config = dict(
    n_mels=64,
    targets=['instrument'],
    isotropic=False,
    experts_per_token=2,
    patch_size=[4, 4],
    conv_stem=False,
    momentum=0.85,
    batch_size=512,
)
Rows from block 5 of a small audio embedding model, named by matrix and row number. Rows with one number within an expert belong to one neuron, the router's apart. Each number is 128 + 32 x the weight over its row's rms, rounded and kept within 0 to 255. All counts start at 0.
Before each expert's rows are labels from the 100 clips, of 14848, where the router gives the expert most weight on average: "lies over" is the class under the peak; "responds to" is what is common among them. Only what is clearly more common there than usual is listed. The data: synthesized solo parts of chorales (CocoChorales).
# router: router (model.blocks.5.mlp.router.weight, 4x96, trained with AdamW), inputs 0-95
# up: expert up (model.blocks.5.mlp.up, 4x48x96), inputs 0-95
# down: expert down (model.blocks.5.mlp.down, 4x96x48, transposed), outputs 0-95

# expert 3
lies over: silence
responds to: violin; note G5; note F#5; note F5
router.3 [120 134 144 151 139 202 164 108  83 135 151 146  57  99 140 114 166  76  52 159 112 145 128 120 119 137  97 114 141  90 149 104  85 119  92 146 147  68 150 106 159 123  96 114 135 116 148  94  85 148 135 149 103 130  98  95 138  99  94 130 160 144 108  93 172  58 183  86 137 149 149 133  90 118 135 142 156 118  79  69 163  97 124 147 108 132 157 180 103 176  89  89 150 129 213 164]
up.24 [137  97 122 136 151  41 113 143  99 201 100  82 126 153 152 105 142 115 162 142 143  61 108 157 120 133 105  80 140 150 120 126 156 141  86 125  89 106 141 127 102  95  72  97  66 117 174  96 114 148 132 188 157 154 120 169 154  98  89 131 124 145 132  68  85 177 110 142  56 134 114 168 127  98 167 130  67 163 126 144 108 162 131 165 130 135 113 150 179 136  73 180 102 139  84 128]
down.24 [114 120  63 164 121 138 132 118 150 147 155 135 126  87  96 191 151 124 101 122 141 154 101 171 200 104 130 155 109 143  30 123 102 107 105  70 163 122 125 129 125 131 143 140 180 145 107 136  47 120 215  94 126 127 104 147  99  92  98 134 110 123  91 104 115 170 114 120 124 101 104 112 104 100 167 107 154 148 133  70 130 133 111 214 139 123 168  68 118 115 121 121 141 155 145 193]
up.25 [193 192 196 124 166 101 104 110 131 108 156 110 149 104 162 110 127 121  97 101 142 128 148 111 136  73 123 143 106 115 194 128 171 108  83 116 143 143 106 148 198 147  97 156  99 157 139 132 185 135 130 141 120 109 151 103 173 102  95 169 192 119 130 118  94  92 119 123 123 126  25 122 161 107 112 127 166 123 191 125 103 150 186  95 117  74 127 116 173 138 102 144 187 108 107 163]
down.25 [113 128 146 204 157  84  30 193 149 166  68 129  91 130 136 163 152 178 154 136 222  81 125 131 114 130 119 121 131 128 155 130  89 132 144  95 146 136 123 134 143 120 112 119 172 122  79  93 119  79  91 163 129 104 120 113 129 130 107 128 102 134 146 100 140 144 161  59 140 132 138  56 156 151  88  88 158  82 129 119 143 129 132 114 105 138 199  94 166 136 119 144 142 130 142  59]
up.26 [152 123 114 139  32 174 141 110 140 171  65 142 114 117 105 148 141 180 185 126 135 150 142 130 117 103 146 154 152  90 113 128 126 109 143 103 150 149 113 120 203 173 123 144 135 161 133  67 150 145  74 125 125 155 206  74 123 157 163 193 146 150  57 114 110 154 106 102 115 178  81 151 116 108 149 129  76 114 122  84  82 152 147 115 105 136 116 145 201 111 156 134 125 153 117  90]
down.26 [142 105 114 144 188 114 173 166 112 138 147 106 122 140 122 118 239 125 117 156 155  90 115 100 134 147 110 218 129 160 130 137  92 105 125  55 182  43  83 116 158 145 141  93 133 146 112 153  87 103 127 165 126 138 141 108 120 140 103  96 180 167 113  77 138 115 108 130 126 101 124 186  71 105 144 126 123 140 141 181 133 103 113 159 129 133 123 105  85 182 154 147 135 162 137  65]
up.27 [102 112 144 135 143 152 176 146 159 146 150  85 141 122 112 125 146 135 168 131 144 159 139 115 147 231 123  67 130 147  90 171 151 137 184 147  61 161 144 108 170 117 109 143 140  87  65 120 170 132 139 113 138 102 122 103 155 133 166 130 130 101 140  85  64 121 103 113 192  41  97 157  93 109 164 101  82 175 163 151 140 151 118 147  62 138  87 166 164 129 134 138 103  96 144 150]
down.27 [127  86  60 166  24 138 143 127 143 171 194 114 143 123 131 116 123 147  92 141 101 110 113 162 158 121 134 117 158 142 116  74 150 134 127 120 140 170 139  56  91 108 108 103 110 117 132 119 101  93 115 125 141  58 147 130 121 129 138 138 137 161 125 184 123  89 119 214 164 146 111 113 140 114 131 119  87 147 137 153 153  90 129 155 121 118  49  73 217 130 132  86 108  96 167 147]
up.28 [142  89 125 120 126 135 126 115 124 204 102 130 129 148 122 186 126 145 183 133 113  54  83 136 140 163 145  95 167 156 146 119 159 133 124 165  92  80 127  49  74  62 196 124 135 118 168 116 110 141 153 120  73 201 121 141 124 110 161 143 173 108 138 155  93 140 124 152  86 129  87 197 157 103 169 115 146 103  90 165  76 135 102 130 159  92 136 123  92 155 116 131 131 173 143  91]
down.28 [108 132 150 164 102  90 165 120 142 129 122 118 151 108 167 115 176 121  99 150 138 115  74 185 187 159 125 112 103 122  89 122 116 122  63 104 184 188 202  86 145 138 122 166 109 136  93 156 165 176 125  37 130 121 150 109 133  93 112 137 120 134 182  76 118 159 132 146  94 159 105  66 101 158 115  79 126 128 110  94  63 111 126 138 154 114 118 113 130  86 107 106 142 110 156 202]

# expert 1
lies over: C#5
responds to: violin; note C#5; note C5; note B4
router.1 [135 154 120  66 109  59 142 152 164 108 100 151 164 101 102  71 189 133 116  91 126 183 184 168 131 123 143  75 121 102  87 119 187 154  93 103 119 129 115  85 143 146 196 113 141 111  94  84  73 133 120 137 102 107 106 115  98 159 146 109 124 149 126 212 111  89 138 199  92 117 101 113  90 140 127 116 154 108 143  98 145 140 137 129 145 137 126 121 111  88 162 122  74 130  46 164]
up.24 [129 129 157 151  77 161 137 172 125 136 104 114 155 121 160 111 161 111 125 134 121 110 127 131 162 119 144 162 191 153 122 111 138  85 100 120 159 139 141  76 141  79  87 134 143 163  96 106 148 105  84 133 173  92  83 162 108 154 115  97  97 167 176 128  45 138 152  65  71 121  36  78 152 121 109  97 136 110  73 156 140 128 109 107 126 109  98  31  79 173 142 125 132 123 126 151]
down.24 [145  59  27 105  89 127 220 105 119  87 148 118 106 121 201 160 174  56 112  86 142 136 106 108 130 100 112 121 163  88 105 141 139 152  99 151 122  84  91 140 176 165 126 116  59 137 145 130 128 144 117 142 135  94 173 134 123  95 202 145 167 131 128 156 170 146 126  92 152 129 126  88 100 116  99 121 137 165 134 113 148 109 128 162  94 124  68  94 132 144 107 160 136  91 122 116]
up.25 [ 85 112 120  95 130 115  99  96 137 112 121 120 172 106 145 122 114  66 117 118 178 113 115 113 120  87 161 150 106 141 163 104 137 146  69  79 154 135 180 141 134  54  92 170 184 111  98  88 143 132 124 121 165 111 172 204 134  76 129 126 164 131 165 219  97 130 122  61 152 129  66 149 132 187 181 135 135 142 118 122  92 127 101  99 131 105 146 139 191 124 122 133 120  70 135 126]
down.25 [115 101 104  79  87 143 114 168 106  96 163 139 119 118 177 113 109 117 115 117 153 126 148  77 128 137 130  87 166 138 181 148 145 156 110 158 113 130 103  99 142 208 135 116 177 144 127 126 117 175 101 185 134 165 188 126 119 120  80 140 102 153  99 144 117 106 188  56  70 152 145 175 121 122 142 179  92 112 138 169 120  78 123 175  87 125 180 136 106 136 134  95 127 152  44  64]
up.26 [151 117 100 157 109 109 205 153  64 129 160 111 218 117  97 122 147 152 115  97 162 242 118 142 138 108 154 114 130 201 124 157  93 100 134 163 111 153 166 130 127 151  81 155 164  95 171 169 115 120 137 114 154 161 117 142 110  80 123 116 107 135 112  77  96 101 121  70 116 153 179 162 138  72 124 120 134 113 150 146  98 161 103 113 113 176 178 133 134 115 120 180 115 102 153 136]
down.26 [102 150 136 139 150 139  75 133 133 141 184 127 112 141 150  86  73 164  79 143 214  51 167 142 106 107 117 156 113 119 168 128 140 114  99  80  99  96 148 120 120 127 103 180 182 119 132 144  82 131 139 133  94 127 148 134 166 128  98 149 189 165  87  60  92  70 131 157  92 114 155 141 138 204 154 103 160 119 111 117  99 128 129 154 151 108 109 149 186  79 166  93 156 117 164  96]
up.27 [119 126 200 129 137 121 140 119 135 133 136  89 137 122 127 160 157 103 138 158 134  91  84  77  51 120 148  79 177 104 123 128 123 119 204 153  73  85 135 145  92 108 144 130 157 119 199 128 153 100 150 108 144 100  78 119  55 130  80 160 131 183  58 179 185  93 132 163 147 128 163 123 150 121 118 102 109 170  89 143 184  83 142 106  73 155 126 102 148 128 108 113 149 107 106 115]
down.27 [157  96 137 123 178 155 118 122 164 171 107 124 120 113 120  99 124  51 106 126 110 131 120 149 208 113 126 153  85  99 147 165 115 133 150 199  92 154 119 166 255 105 115 155 135 125 114 149 175 118 111  96 123 174  91 118 118 155  93 157 134 111 133  86 144 164  55 107 137 106  87 139 144 148 126 116 153 125 122 142 132 192 130  84  98 107 140  80 160 107 105 131 126 140  98 169]
up.28 [138  87 146  77 155  52 144 160  79  78 106 109 173 133 138 150  96 121 142 105 167  62 135 161 158 101  67 130  90 165 118 144 107 145 110  91  81 127 123 140 131 126 110 138  78 138  92 192 110  98 119  98  94 177 156 125 134 108  98 149 148 183 110 139  91 183 146 162  98 134 185 149 131 158 140 108 112 220  91 129 147 119 143 129 117 100 133 167 139 190 146  82 162 149  90 130]
down.28 [127 149 200 159 109 110 150 168 153 141  92 143 124 109 175  77 136 170  98 103 152 145 150 152 140 147 121  55 153 140 126 133 109 129 116 140 102 124 112  91 145  67 110 115 105 125 112 137 107  46 193 102 148 103 154 118 106 121 196 130 133 120 138 137 102 107 160  73  95 121 162  90 152 114 158 128 145 122 150  55 137  29 135 135 155 128  84 115 100  88  88  46 138 137 143  95]

# expert 2
lies over: C5
responds to: horn; note C5; note C#5; note B4
router.2 [111 171 133 162 118  81  44 116 129 120 146 116 146 145 132 170 114 151 111 215 126 140 125 115 118  93 138 157  84 185 184 163  64 101 174 119 133  91  89 178 142 114  86 170 141 208 158 138 166 109 146  97 130  87 110 100 141 116 181 147 118  98 164  93 170 153 135 133 113 142 134 118 156  88 102 131 107 141  99 120 139 143 169  94 146  80 137 121 161 149  66 178 160 111 139  84]
up.24 [152 173  87 119 125 117  41 118 145 117 118 179 152 114 205 163 157 111  90 143 168 123 151  56  96  74 140 126  67 118 131 138  92  88 167 112 119 134 106 122 149 121 210 132 113  83 145 111 128  81 121 136 126 134 155 155 167  79 114 126  96 136  80 185 105 119  78 110 150  90 118 145 134 142 149 137 172  90 141 214 135 131 113  99 158 184 134 165 109 135  84 127 147 129 116 111]
down.24 [121 142  79 185 105 130 218 156 192 168 146 142 134 110  93 141 151 203 135 125 183 142 152  94 144 120 135 160 148  96  89  92  96 104 161  41 155  70 137 120 159 159 120 135 153 124 109 173  87 105  72 170 121 180 120 133 136 156 136 122 148 143 111 146 109 149 106 182 149 147 134 128 114 127 128 145 115 116 138 111 161 117 135 146 139 110  61 162 125 180 130 208 128 137 145  72]
up.25 [165  99 149 115 174  68  99 125  99 145  75 176 164 107 142 117 115 141 109  99 187  95 137 164 144 129 102 119 106 177 148 107 159 154  94 132 147 126 143  95 110 138 142 125  81 128  89 216  96 150 117 123  98 140  83 100 166 133  71 104 151 129 141 156 130 178 133 106 104 142 164 184 147 156 210 119  69 111  34  74  84 120 131 148 136 114  93 120 149 166 112 123 107 144  92 131]
down.25 [106 111 126 126  76 107 112 127 163 133 177 128 136 129 142 150 158 102  44 144 103 100 115 131  89 131 151  60  94 162  45 119 176 116 175  85 139 107  99 119 121 118 153 145 116 152 111 106 158 127 153  84 132  83  98 115 131 118 108 120 134 117 131  54  75 143 156 105 124 144 161 107 154 159  99 123 155 131 141  73 224 205 157  62 138 121  95 170 112  87 119 126 152 129 159 151]
up.26 [ 78 132 146 107 186 141 151  79 105 137 185 123 162  67 143  83 140 120  95 128 140 191 100  96 173 171  85 187  86 152 149 139 154 104 115 124  79  81 136 107 162 163 131  76 132 112   7 201 133 132 107 131 124 161 137 129 122 163 124 107 124 132 152 127 111 209  92 116  92  81 135 170 129 128 138 111 125 143 158 116 154 147 143 128 144 149 116 122  79 151 100 117 109 128 115 154]
down.26 [ 95 133 121 114 176 103 121 166 142 174 152 125 128 119 123 134  95 111 125 119 115 148  69  98 120 123 129  72 136 138  71 172 159 154 125 129  92  98 121 131 136 112 145 146 162 114 129 178  96 181 149 105 142  68 127 128 137  95 176 131 115 105 163 110 122 180 180 187 167 130  70  28  82 144 131 149 178  91 128 100  89 133 132 131 122 141 100 125 165 138 156  34 186  83 151  99]
up.27 [ 88 151 101 120 113 120 171 103 152 183 129 125 176 193 106 140 130 103 107 116 168 131 147 123  53 157 161 111 120  81 111 150 125 118 104 162  98 168 116 166 181 163 134 100  89  97  44 129 155 161 135 105 161 110 145 136 160  86 127 139 159 163 132 127 128  42 161 117 168  90 222 162 152 152 141 114  80 118 127 165 145 146 133 142 121 136 128 114 141 152  70 143 168  65 126 121]
down.27 [125  88 119 173  77  94  91 150  82  89 113 119 126  94 107 133 131  56 105 158 130  86  79 102 140 161 124  59 116 102 192 151 135  78 176 171 145 124 154  63 113 166 104 126 121 147 121 145 149 113  92  72 132  51 107 132 128 116 107 120 115 107 109 145 133 118 122 152 111 128 116  96 116 152 127 164 158 106 132 131 149 133 108  49  63 114 131 149 137 178 161 133 127 208  64 143]
up.28 [126 124 106 111 133 140  48 117 103 149 172 132 113 170 147 147 117 100 140  98 105  35 124 123 125 115 139 103 159 114 129 143 103 147 113 109 132 181 127 106 155 120 149  84 114  53 125 110 110 132 113 125 175 128 168 159 137 121 119 145 129 205 131 120 155 197 109 110 250 121 112  89 149 109 154  94 104 159 109 144 195 164 133 106  96  92 137 133 170 181 169 123 149 138 175 132]
down.28 [149 205  76 117  96 103 133  58 139 197 167 125 122 120  84 124 139  85 161 122 106 135 123 119 163 119 116 123 160 103 162 158 126 125 137  89 207 119 141  99 129 117 111 139  42 140 112 162 111 143 171 198 132 125 144 125 135 117  37 141 135 127 100 121 116 129  77 157  73 106 155 128 115 104 143 110 177 157 117 142  76 104 128  88 219 138 148 133 123 130 167 156 140 124 105 143]