python train.py --dataset="synthesized solo parts of chorales (CocoChorales)" --hop_length=320 --learning_rate=0.011
Rows from block 4 of a small audio embedding model, named by matrix and row number. Rows with one number within an expert belong to one neuron, the router's apart. Each number is 128 + 32 x the weight over its row's rms, rounded and kept within 0 to 255. All counts start at 0. Numbers have three digits each.
Before each expert's rows are labels from the 100 clips, of 14848, where the router gives the expert most weight on average: "top examples" is what is common among them. Only what is clearly more common there than usual is listed. The data: synthesized solo parts of chorales (CocoChorales). In brackets: how many of the 100.
# router: router (model.blocks.4.mlp.router.weight, 4x48, trained with AdamW), inputs 0-47
# up: expert up (model.blocks.4.mlp.up, 4x16x48), inputs 0-47
# down: expert down (model.blocks.4.mlp.down, 4x48x16, transposed), outputs 0-47

# expert 0
top examples: horn (39)
router.0:148079123171141075145116141128145148127167099153098128163035178125161174133128097116151122182155083137153135108100140193138110101135061095116113
up.0:074160125123094061120165159111156114149062171076065145158125098107145124104139145132168125157158135154121164072133087130076139146114177162151160
down.0:096131147129139176122152133157144110107104090160192084138118108174142148109142149131110159117072169171070130091081171152179095116098212120141120
up.1:169123093119132117162085085107110208147061157123087143180059121113118157149107167062146126081143172126140111093152161142138119100147118160113133
down.1:069129073115181155107087187082138160140117149161111068135114127112132131141153137056177161121129138154085123184153138125159091126116189156155119
up.2:164129081157096107115129152145121168068049156170146151152053116109150129146121138108129124110160170150173080129193106182124109139098128099091117
down.2:114128087132220075089120122086122166118133127131071048132182134133133121148129153080126165124133157142168120147141132177211120128117135147142122
up.3:137094102098130112165186134116151121145139172091117128106149096145115117141114155166077185157085160162034157125098141153133150147114213157144133
down.3:135113125115086210142176124104101164146134132150124162137075142087126122182105141098134054111160137120105131119077168192087194141121152112113148
up.4:128131228175075124188071165126126150090162118134120121119108112122130104132101234109127156139134155126140165119090120143128137140132157179118137
down.4:110131166135065083108127160144195093073106110160151118133123126119128122146128128161113125133149139096137132091053160077061150148135174182091178
up.5:144179095128137129119116098125139204159184065095112070121147124153111147109113120130136150189094102056173141090144147116061118120147105149161146
down.5:027128157116152091123102196163122163152130134091143127100202138160097141163147113141128115114098121171140132142067147144151076130128161145074120
up.6:143151159135087053098071106166159130161237134124098113169142129102151131136153149137107075134178126169151165133149142100145131161124096098113111
down.6:107124182113132085121152167126128050078128122142101186125175108117115138132111134128103163124081102151171129067075139087068140128127092154193134
up.7:110133147120127139153150044129144107109219163125149108125102111108124153178134075170121136166135106057168212125125143142166116120146104112152122
down.7:134133198131144096124135108104145179153131141152191154132165132169121133152134124218143126124105115084101129068078144127074110142117044128108121
up.8:061123078216120198160176119121130125120112105159158198091122071131120143164120161113099136126078162110137107135127140130104087155137096106145111
down.8:173131080124103152147192137125117136183147122135130092132099143098112134121157088135162211128175101104066121156106073140048133146152101115095137
up.9:200151080129115118094051100137145082119170140190147134146109174155182110103143079116121117126156163150143071142123139162110142153113124103076083
down.9:160125133122208075104055151178142127084119120117115128126130130143112136071148106134094112133120200113122131126201115090116133124141068116187096
up.10:122063072078134159106141110143082123141104179106104062102129144124105066105101146183138129150170115111159135105130179095134125144081123188168110
down.10:145125172159122138148137095107153155125141114119139150157157133116143118212112134094094160114206091116069115107062174199159106161116088118102130
up.11:132134126134150152144137169146131156086152138132123141210106120142088104088140197212071175154179116081158116124148136074123131133102100161105110
down.11:140124167150069065135100099093122157095118096127167099120094126110139133086098112130151181108164143114189121191176174153172137150133174095086100
up.12:135164099156197139137131162119159099110162174111149080125110136148153086071109112147128111183079121119108137143123096181197141122085182126139067
down.12:177147172110121159160187056128143160086134101095097096141124112152160137139147117154102134132139155129159124087178098172168148131128061080193104
up.13:118133096130083182091153168152136148127178109166107083158167225084111069106124095129052121112141124179096111144141134127130137130161150123110132
down.13:126111151140064111127126065136149039102138126099154137113123113207107130128148137127090178130110102095165132181169113077079103127138147125181136
up.14:143216102139139115104155193141136151055134164126110114156109176126125128098226104109136101137138122113099154148195130119101147120080121123151136
down.14:187113015131054114140199087122137124099145142125133119124093134106115128108133113132120150140130102095188134089170093149181122128103140158119105
up.15:135139175097136167150147151108140140131166100037171093146115164114115112118131094138074135072098192155095127130111140142144123135159208084155097
down.15:135129069133087209132116110129131039137138124133096223128074130132129137144124147105129069121180093143127146139147147072125121123144130081135130

# expert 3
top examples: cello (93); note F#3 (64); note G#3 (55); note A#3 (53)
router.3:096102101143121122115130159127128193105112094140086179105127060169106165131114130085165114141110108061170094137126078052115127146087076143111137
up.0:147197189113111151146114148131170190102109128104082109064120125161138102134124104085150051110118119200147120154142102117152133133146139195131111
down.0:149123052140076138100181127147126112171116139114086062111144134079142136092133145112154175123157119092122124152091163125133103147140229125173145
up.1:100096098108118160165112087114160111132085138049168176125116100098099165172101176079137185095116143139091159111124160144114102126125205138148149
down.1:154132135135149194118074169138158079138137147103120090129102148105135131095082122108198130140090067120031128108137078110138095110126100127174111
up.2:107153160119107117197148126156125152137075156097140011121140155153163096127116091160087081127146111092144133154116091100177133131116156149129175
down.2:122121116123195114109090109166128111161131117124101101113155132153127122099190106130114076141172186120154115116085227109092116124150123116212110
up.3:111212120142119100108134120084171093071130110148094128129120145136117103132136150139139164182092132166180107153177120132120137160133101077033165
down.3:113133062130126101103112086142146175174124144101151091122132129150133123137104129171156123130153099118105123099064084157165158209116169091047092
up.4:168113124089076074146147118167159225099135134067167109132128129132116111154155040138118141112154124153105141100111167154156134107145135107105073
down.4:092141171135104020103152146072135112113114140149122133118079136106124137157130116078082127135046105140132128204105122108155133124099180137133120
up.5:108170166170133144081132132143132120143113106140158127127101098112147091143158155137151109000124135132117139099183122120089130159133168084073104
down.5:132107066126161206141194097091126188217141140155118099127129119154142123148142139125087081132140153130091127106177153110136067143109107123118156
up.6:123126180116134175106158135137126107087111213115148123110126156136144093116144107152103163136090127113195089171064130207097125099144137118113189
down.6:186140136138119109137148109096122174049121119115119085139124156097137127179144149149139135132063110097081123152041114155118085149137112105058167
up.7:086126136116134148145114060089127087074103140115151105026124125173123087137143132134119117142138084064221134088110128130124138134133162108144132
down.7:184131111121106112138122251172142153111129124150102121134105115174128141082132133183112130131122109103086131110085138159090137141169042128112126
up.8:127116119086114101165133205149088068102161085126105101114124122095185136129156170147083114151152099170143202150110126117122124154115044139133118
down.8:186133159145098088137129068098117142098139134127170181137137140045135122100154129176138177130096114143188130108118105127103219135148171138117144
up.9:137126123186129069162111167124117141116090140147126184148149070158099114099114124138133166051132097092120111114229145141116107145148167103169149
down.9:160127123137122147122118093085137124142124133119105118134124133088127109137140114057151074118136148179216116100250119117134125142153113188099130
up.10:139164099165152147159146127192138131119157148164094109140099124140140113158096191118156139208100159069159112167165151125077126138153056172129128
down.10:092135108136057093121143140093130210132143120082122144132172126142126124171104122148120183112221116091173126123133106193094155129144164111101131
up.11:187186191152130099075119113099111178187110138107129116136132128151126149131131203114136148105127154157124049130148177135149114134122186160118083
down.11:087121118142162180132125170104117122161109167104078046114111132158105156148167083124125115131124156188149126086169185072076151134117087152147117
up.12:086132116162110108186115114132142168053166102133161103113121122103087183147106154181099145126046082072139140087146131106073121097145121122143128
down.12:155125136122121065127050130118131123047123121114112189132217120116122132124139136132129158137100095150148139131175084126152206094129122084104107
up.13:082090125100096149076135186158159102143177168087121114130129075070147111151128128177135184157113155153106174137109138073158128145169179124165122
down.13:131122188115091172138192161165100064143151107139150139130050134140133150191089141082109171123140123089127127089140146159084105186111107119113119
up.14:171130110081151138217187089100104099073067162110119068082099144138119174129127147105113124158151083078116096126122107138142111144130154121124167
down.14:137130141114174148122101220148135112114129141130144132146090152176132124076162113196108079140083167149107113110139125129099113108133124099236108
up.15:146146150116121121201107141150103120110094100155090016103141127136137148149127113094108050080153115123184103151167106103154128131106171156133144
down.15:104123106131153171133152075151120093149131122088108094120117142109138138116134129128170141118147111125117135107065123086093113110144000117209093

# expert 2
top examples: trumpet (45); note C#5 (42)
router.2:086076148139142087125127126117164140157177115061140087113170115076130134143132111149075113095069158204106154152127134116165145083087143136173162
up.0:158213117166100118159120181123112077100193087126134107181103146119105106136116143127112118126072157090152157188112159174129100116096151111179126
down.0:123118120133179197118131077125123105151133127165103110118072117110122125142110123086144072127136148152059130084046155130101149125122060177176144
up.1:120171156158157187155081120122148071148207145114115120093180186086104113084100151145090152161114158140081123142120159085097129122143147163147099
down.1:092128141125128156156125156129112125049128130102161161137190124088140135141124143087143143125060114155191126190117153174165089091117162163063148
up.2:117105029141141099128153153132089126074119098158112081171100093110093127130132153101120166108091193173124113091152123148179095132102084151139164
down.2:157142113106144163113122088070124076176113118186066095131100133091152111093100132049118160156157152117127134161105143167172077140169084103121130
up.3:116141141127150124122107069146127129136194096084141129073071212130104132117154171157148138149082157094082068152128142111150113158146164139152070
down.3:147122121136121193125110211173123140141128131142110104152138129122140105079141106128158109144048170123188148059173112139152105130105201149099135
up.4:179169121161143182102088079158134118088119130085097181113188146112128135118120214111141186086133137172139107159098166103163121120136145144089124
down.4:125115140148168162164125170111125148127161110073134125124077122158140104144112127144124188119143138118035128124075124218183078134163118122094153
up.5:088171146179135132092166091160111088133162187191090171108111160145128185149136126061113109112103117107156173164139141079139119162106105084123108
down.5:107129193097116178145190170146137139128155102095174063122138135124119130100098149154095139125144091148128133123130134179174021123115181122128122
up.6:132137134114154142120112143155160122161139054138107120167138165129132135121114210157125098097087137160102100186136059104173136141110039133143086
down.6:146131058122180232116106152131113078150123137153124100138134108128119116120126118123171118136076137131125135128135134145107062102081072181196123
up.7:104169116152153169184071117121167139093133171091186121160141124121114109142049143094119156129067155060143122117108180160108093087120138120131111
down.7:095127102169154130129133075129139096053144139157100129125101137081126128099115153142137134125125173154130121078002179133103118107131180123152143
up.8:089154117181108115129114141166122165106157086106109101150198075103114133147114148206124111120102091042125132135137123066081110139149098094119146
down.8:093139067122118149188097125154128063121127110152163080112136115153132115079156114105122059113104114111108132143130165091080070143164086167194116
up.9:124179070113150076164104156057127108144066163214158092142138132096118117127122150131104139171086191114159115090131114131112129138132141134093089
down.9:102137111147043050125173114075135103051144136144151153113112133131123135131148126060145171113099096147176098111118150118191142163114143126143154
up.10:089091168085177097170128186116102115123075139078129134087111098094084122100124175118150214122110135163113138103174110113104128138143103113116190
down.10:176123152149209071114136115127128111187129119128081090143089128115121137096141131127112137128091145084185124129217062074118119141146102130162118
up.11:160136159116159107201099146150105169179144130144148116189082184130109104119118168158081144080129145124061095104141138118158121125138170107092065
down.11:131108059116081154173146187093141144164139106112106114136111134147129122128167100184101103103150137176150105055131095130173053085172127129143146
up.12:142136146187125107137155082144123111117160146175132116169075101107155140128150080151160143048170089116105125095118106201129118106184129059108114
down.12:141121172143037140139154101144082106187111135106183166133116141151138144136149122151158150143154096093086118191131169123068102132107186077133121
up.13:109113057080164106153127165146160147186164099137147171173108129153135085131149101105162146202118135092106064119106184177146118116137148127114158
down.13:136130163109077081147117087111140132115118150173113220120127127107108128139100134095121062135140155160085140107144178114052178131147060111147135
up.14:145120078109089131139109105127144197148099132129088106150056143116094138094101133084116122150137150157059154121158145116110146152113190160150219
down.14:162125169128136082098111086174156157139131156151093124123104138142145117158143122202096128113225107129140130170158153143099130128154129123028148
up.15:121232107123124153134136097114133086080103149124141138064076123170144092108140112101188124154132162151128116198117154202125103126104143136125120
down.15:120133121116107200145127147147125086127127136144170102110107137192139133106149119091153130145140102155000135170070150106165097118137113103146152

# expert 1
top examples: violin (100); note G5 (61); note G#5 (51); note D#5 (26)
router.1:178146175114087150134117114097134151108138145081121071125152123148152103120169168108127070115167098151071155112078147100144140114128225103104083
up.0:089148075130093091144085136135125177099195115164111109083181108110140121111101136132087103148095078088183159129132145089092132129147110185116189
down.0:052142061126140185096128124141135116114132116096170138115055110139103134114148117113142081121078159155141119163138088093144082073081172108170109
up.1:149106161188144098128177103071148126125112253118152108090126126132096095100129083182104149140148123121123144116150170148120116149147185117128118
down.1:106121093111109203133124101127091076186127116081122080128130139046135138105136135085164106118082169158108130120172163092157163119118174132182132
up.2:075159131108139103125177129170126176102103173124054165188119126114109093100133087138143114068102115153097076165165118138110118140107182136121186
down.2:156133115118142110114159092126100111113140098129132168127165154185135134163106122104064145128176102087081129170154132130167089148124253109112118
up.3:095116111093130148184147127143144073077128108151142129091124138087108165131160071126085172142107178073123151076151139218149106138144165098119154
down.3:085139132114148212140061166087130099127120145167108150123101132101128124134136141100150083121108191172077137100093208111100125071109122148152122
up.4:160167062145147129144138137119134149061123176132103115136145145117165153116103114145192128177190086145190127068144113148167105141155179092109097
down.4:155130110127108137135156076114124197107138099112158171124142151079139127133127119085151097125137106088188141139140127165154243121097193164137123
up.5:061118167143167091192116141123128121150162107193182131101081190148135172123112128105116168060103182091126128131125143140161140103096124087131126
down.5:137129075136091182142161047119155064186148132119224141135163136132113107114146145121161115140131129088132112140172140103156108147155082153112169
up.6:128164121141141154124119093125105221032167142122151124127110185135136161113144110174116110170141131163147094134115079155162145104116101186161092
down.6:129117122123111069145063121143132188073129127153069143122182121147136120067156153132144073112145137133167123103140147177093144112140212081114108
up.7:145181166172123151098184134144150104154111115121098065123108084144168119136153149082124146149152133075218170156151124113151111184120081149099134
down.7:110139175116170101110130132115140093161110107133039184135102127135146107129151127113089049122142137183187140162160148076151141098109131155186108
up.8:168119185081115086135078183113125184081092142201085135117161103141169151084121133104142144142120110121116089110143165130095123124148075169091164
down.8:091138153106095120153175162064156156059127128154163092125134113170123129181090140143083097140053114162161123112164091131108102096086090147104158
up.9:119107114142146126144093091164150108066148159079185099169138155108058122135103153111091157122141054123128156076152138142153117099188183093128130
down.9:120127093154089130116105180183124083176135124139092120125161142048136128101117109093152170124148075186117129094070123177171151132130164128179099
up.10:161150095109154098117150149138089132158164034123068151124089155158145160116142104090118123115138156094118131137161052082192138151142077139137152
down.10:106139139149170168108117136098122061154134123181128118132072131230145143130130123078127097106153111124177130110139135026158105130107111131101130
up.11:106112137141117129126143115097151122148122158132118112154167068123143109102126110097163114198042075114152120124069118082114145152155028112108156
down.11:099115084141065126146137125196127058144112107135095122103047130183113140074155127118068113124159150112117121163125053159140112123152122102133144
up.12:085099177131091187150136134146140073132174143170137145067091110115168108134126192103112143153075114134134107088125115141104156063160126100166183
down.12:075132096102029145125159125118144081094121128174140098133133110213129121146129120118081131125080165132109129122060136182127185127115096128123128
up.13:192116067134106130156107078105138095074136138103163062118109187154163107064121103128137151176145129090143140144098139179116136108121100131178172
down.13:111136097123064138136120156131119154145126116124075249145188148107134106177097147112090048126135139119115119130154166156140156173132111109120134
up.14:131055232119141094159112138116122117142113115167103176164153142117115111108148116158113139119152097129071159175152066145089109117135147140143195
down.14:166122091136047109106162176190162097131132113143178105150128114113136126135147127074142127122050152162126138111178082062091125117130126171121101
up.15:141105148112108152183107105153137223133167163102128060124103190110136110142111054096101118108166126158073105099148152095128123114173142123138113
down.15:176125126135125062118143129126114155105132129121110086113188126124115136114106135178127225130137102105194133066138104198126147191155134107099135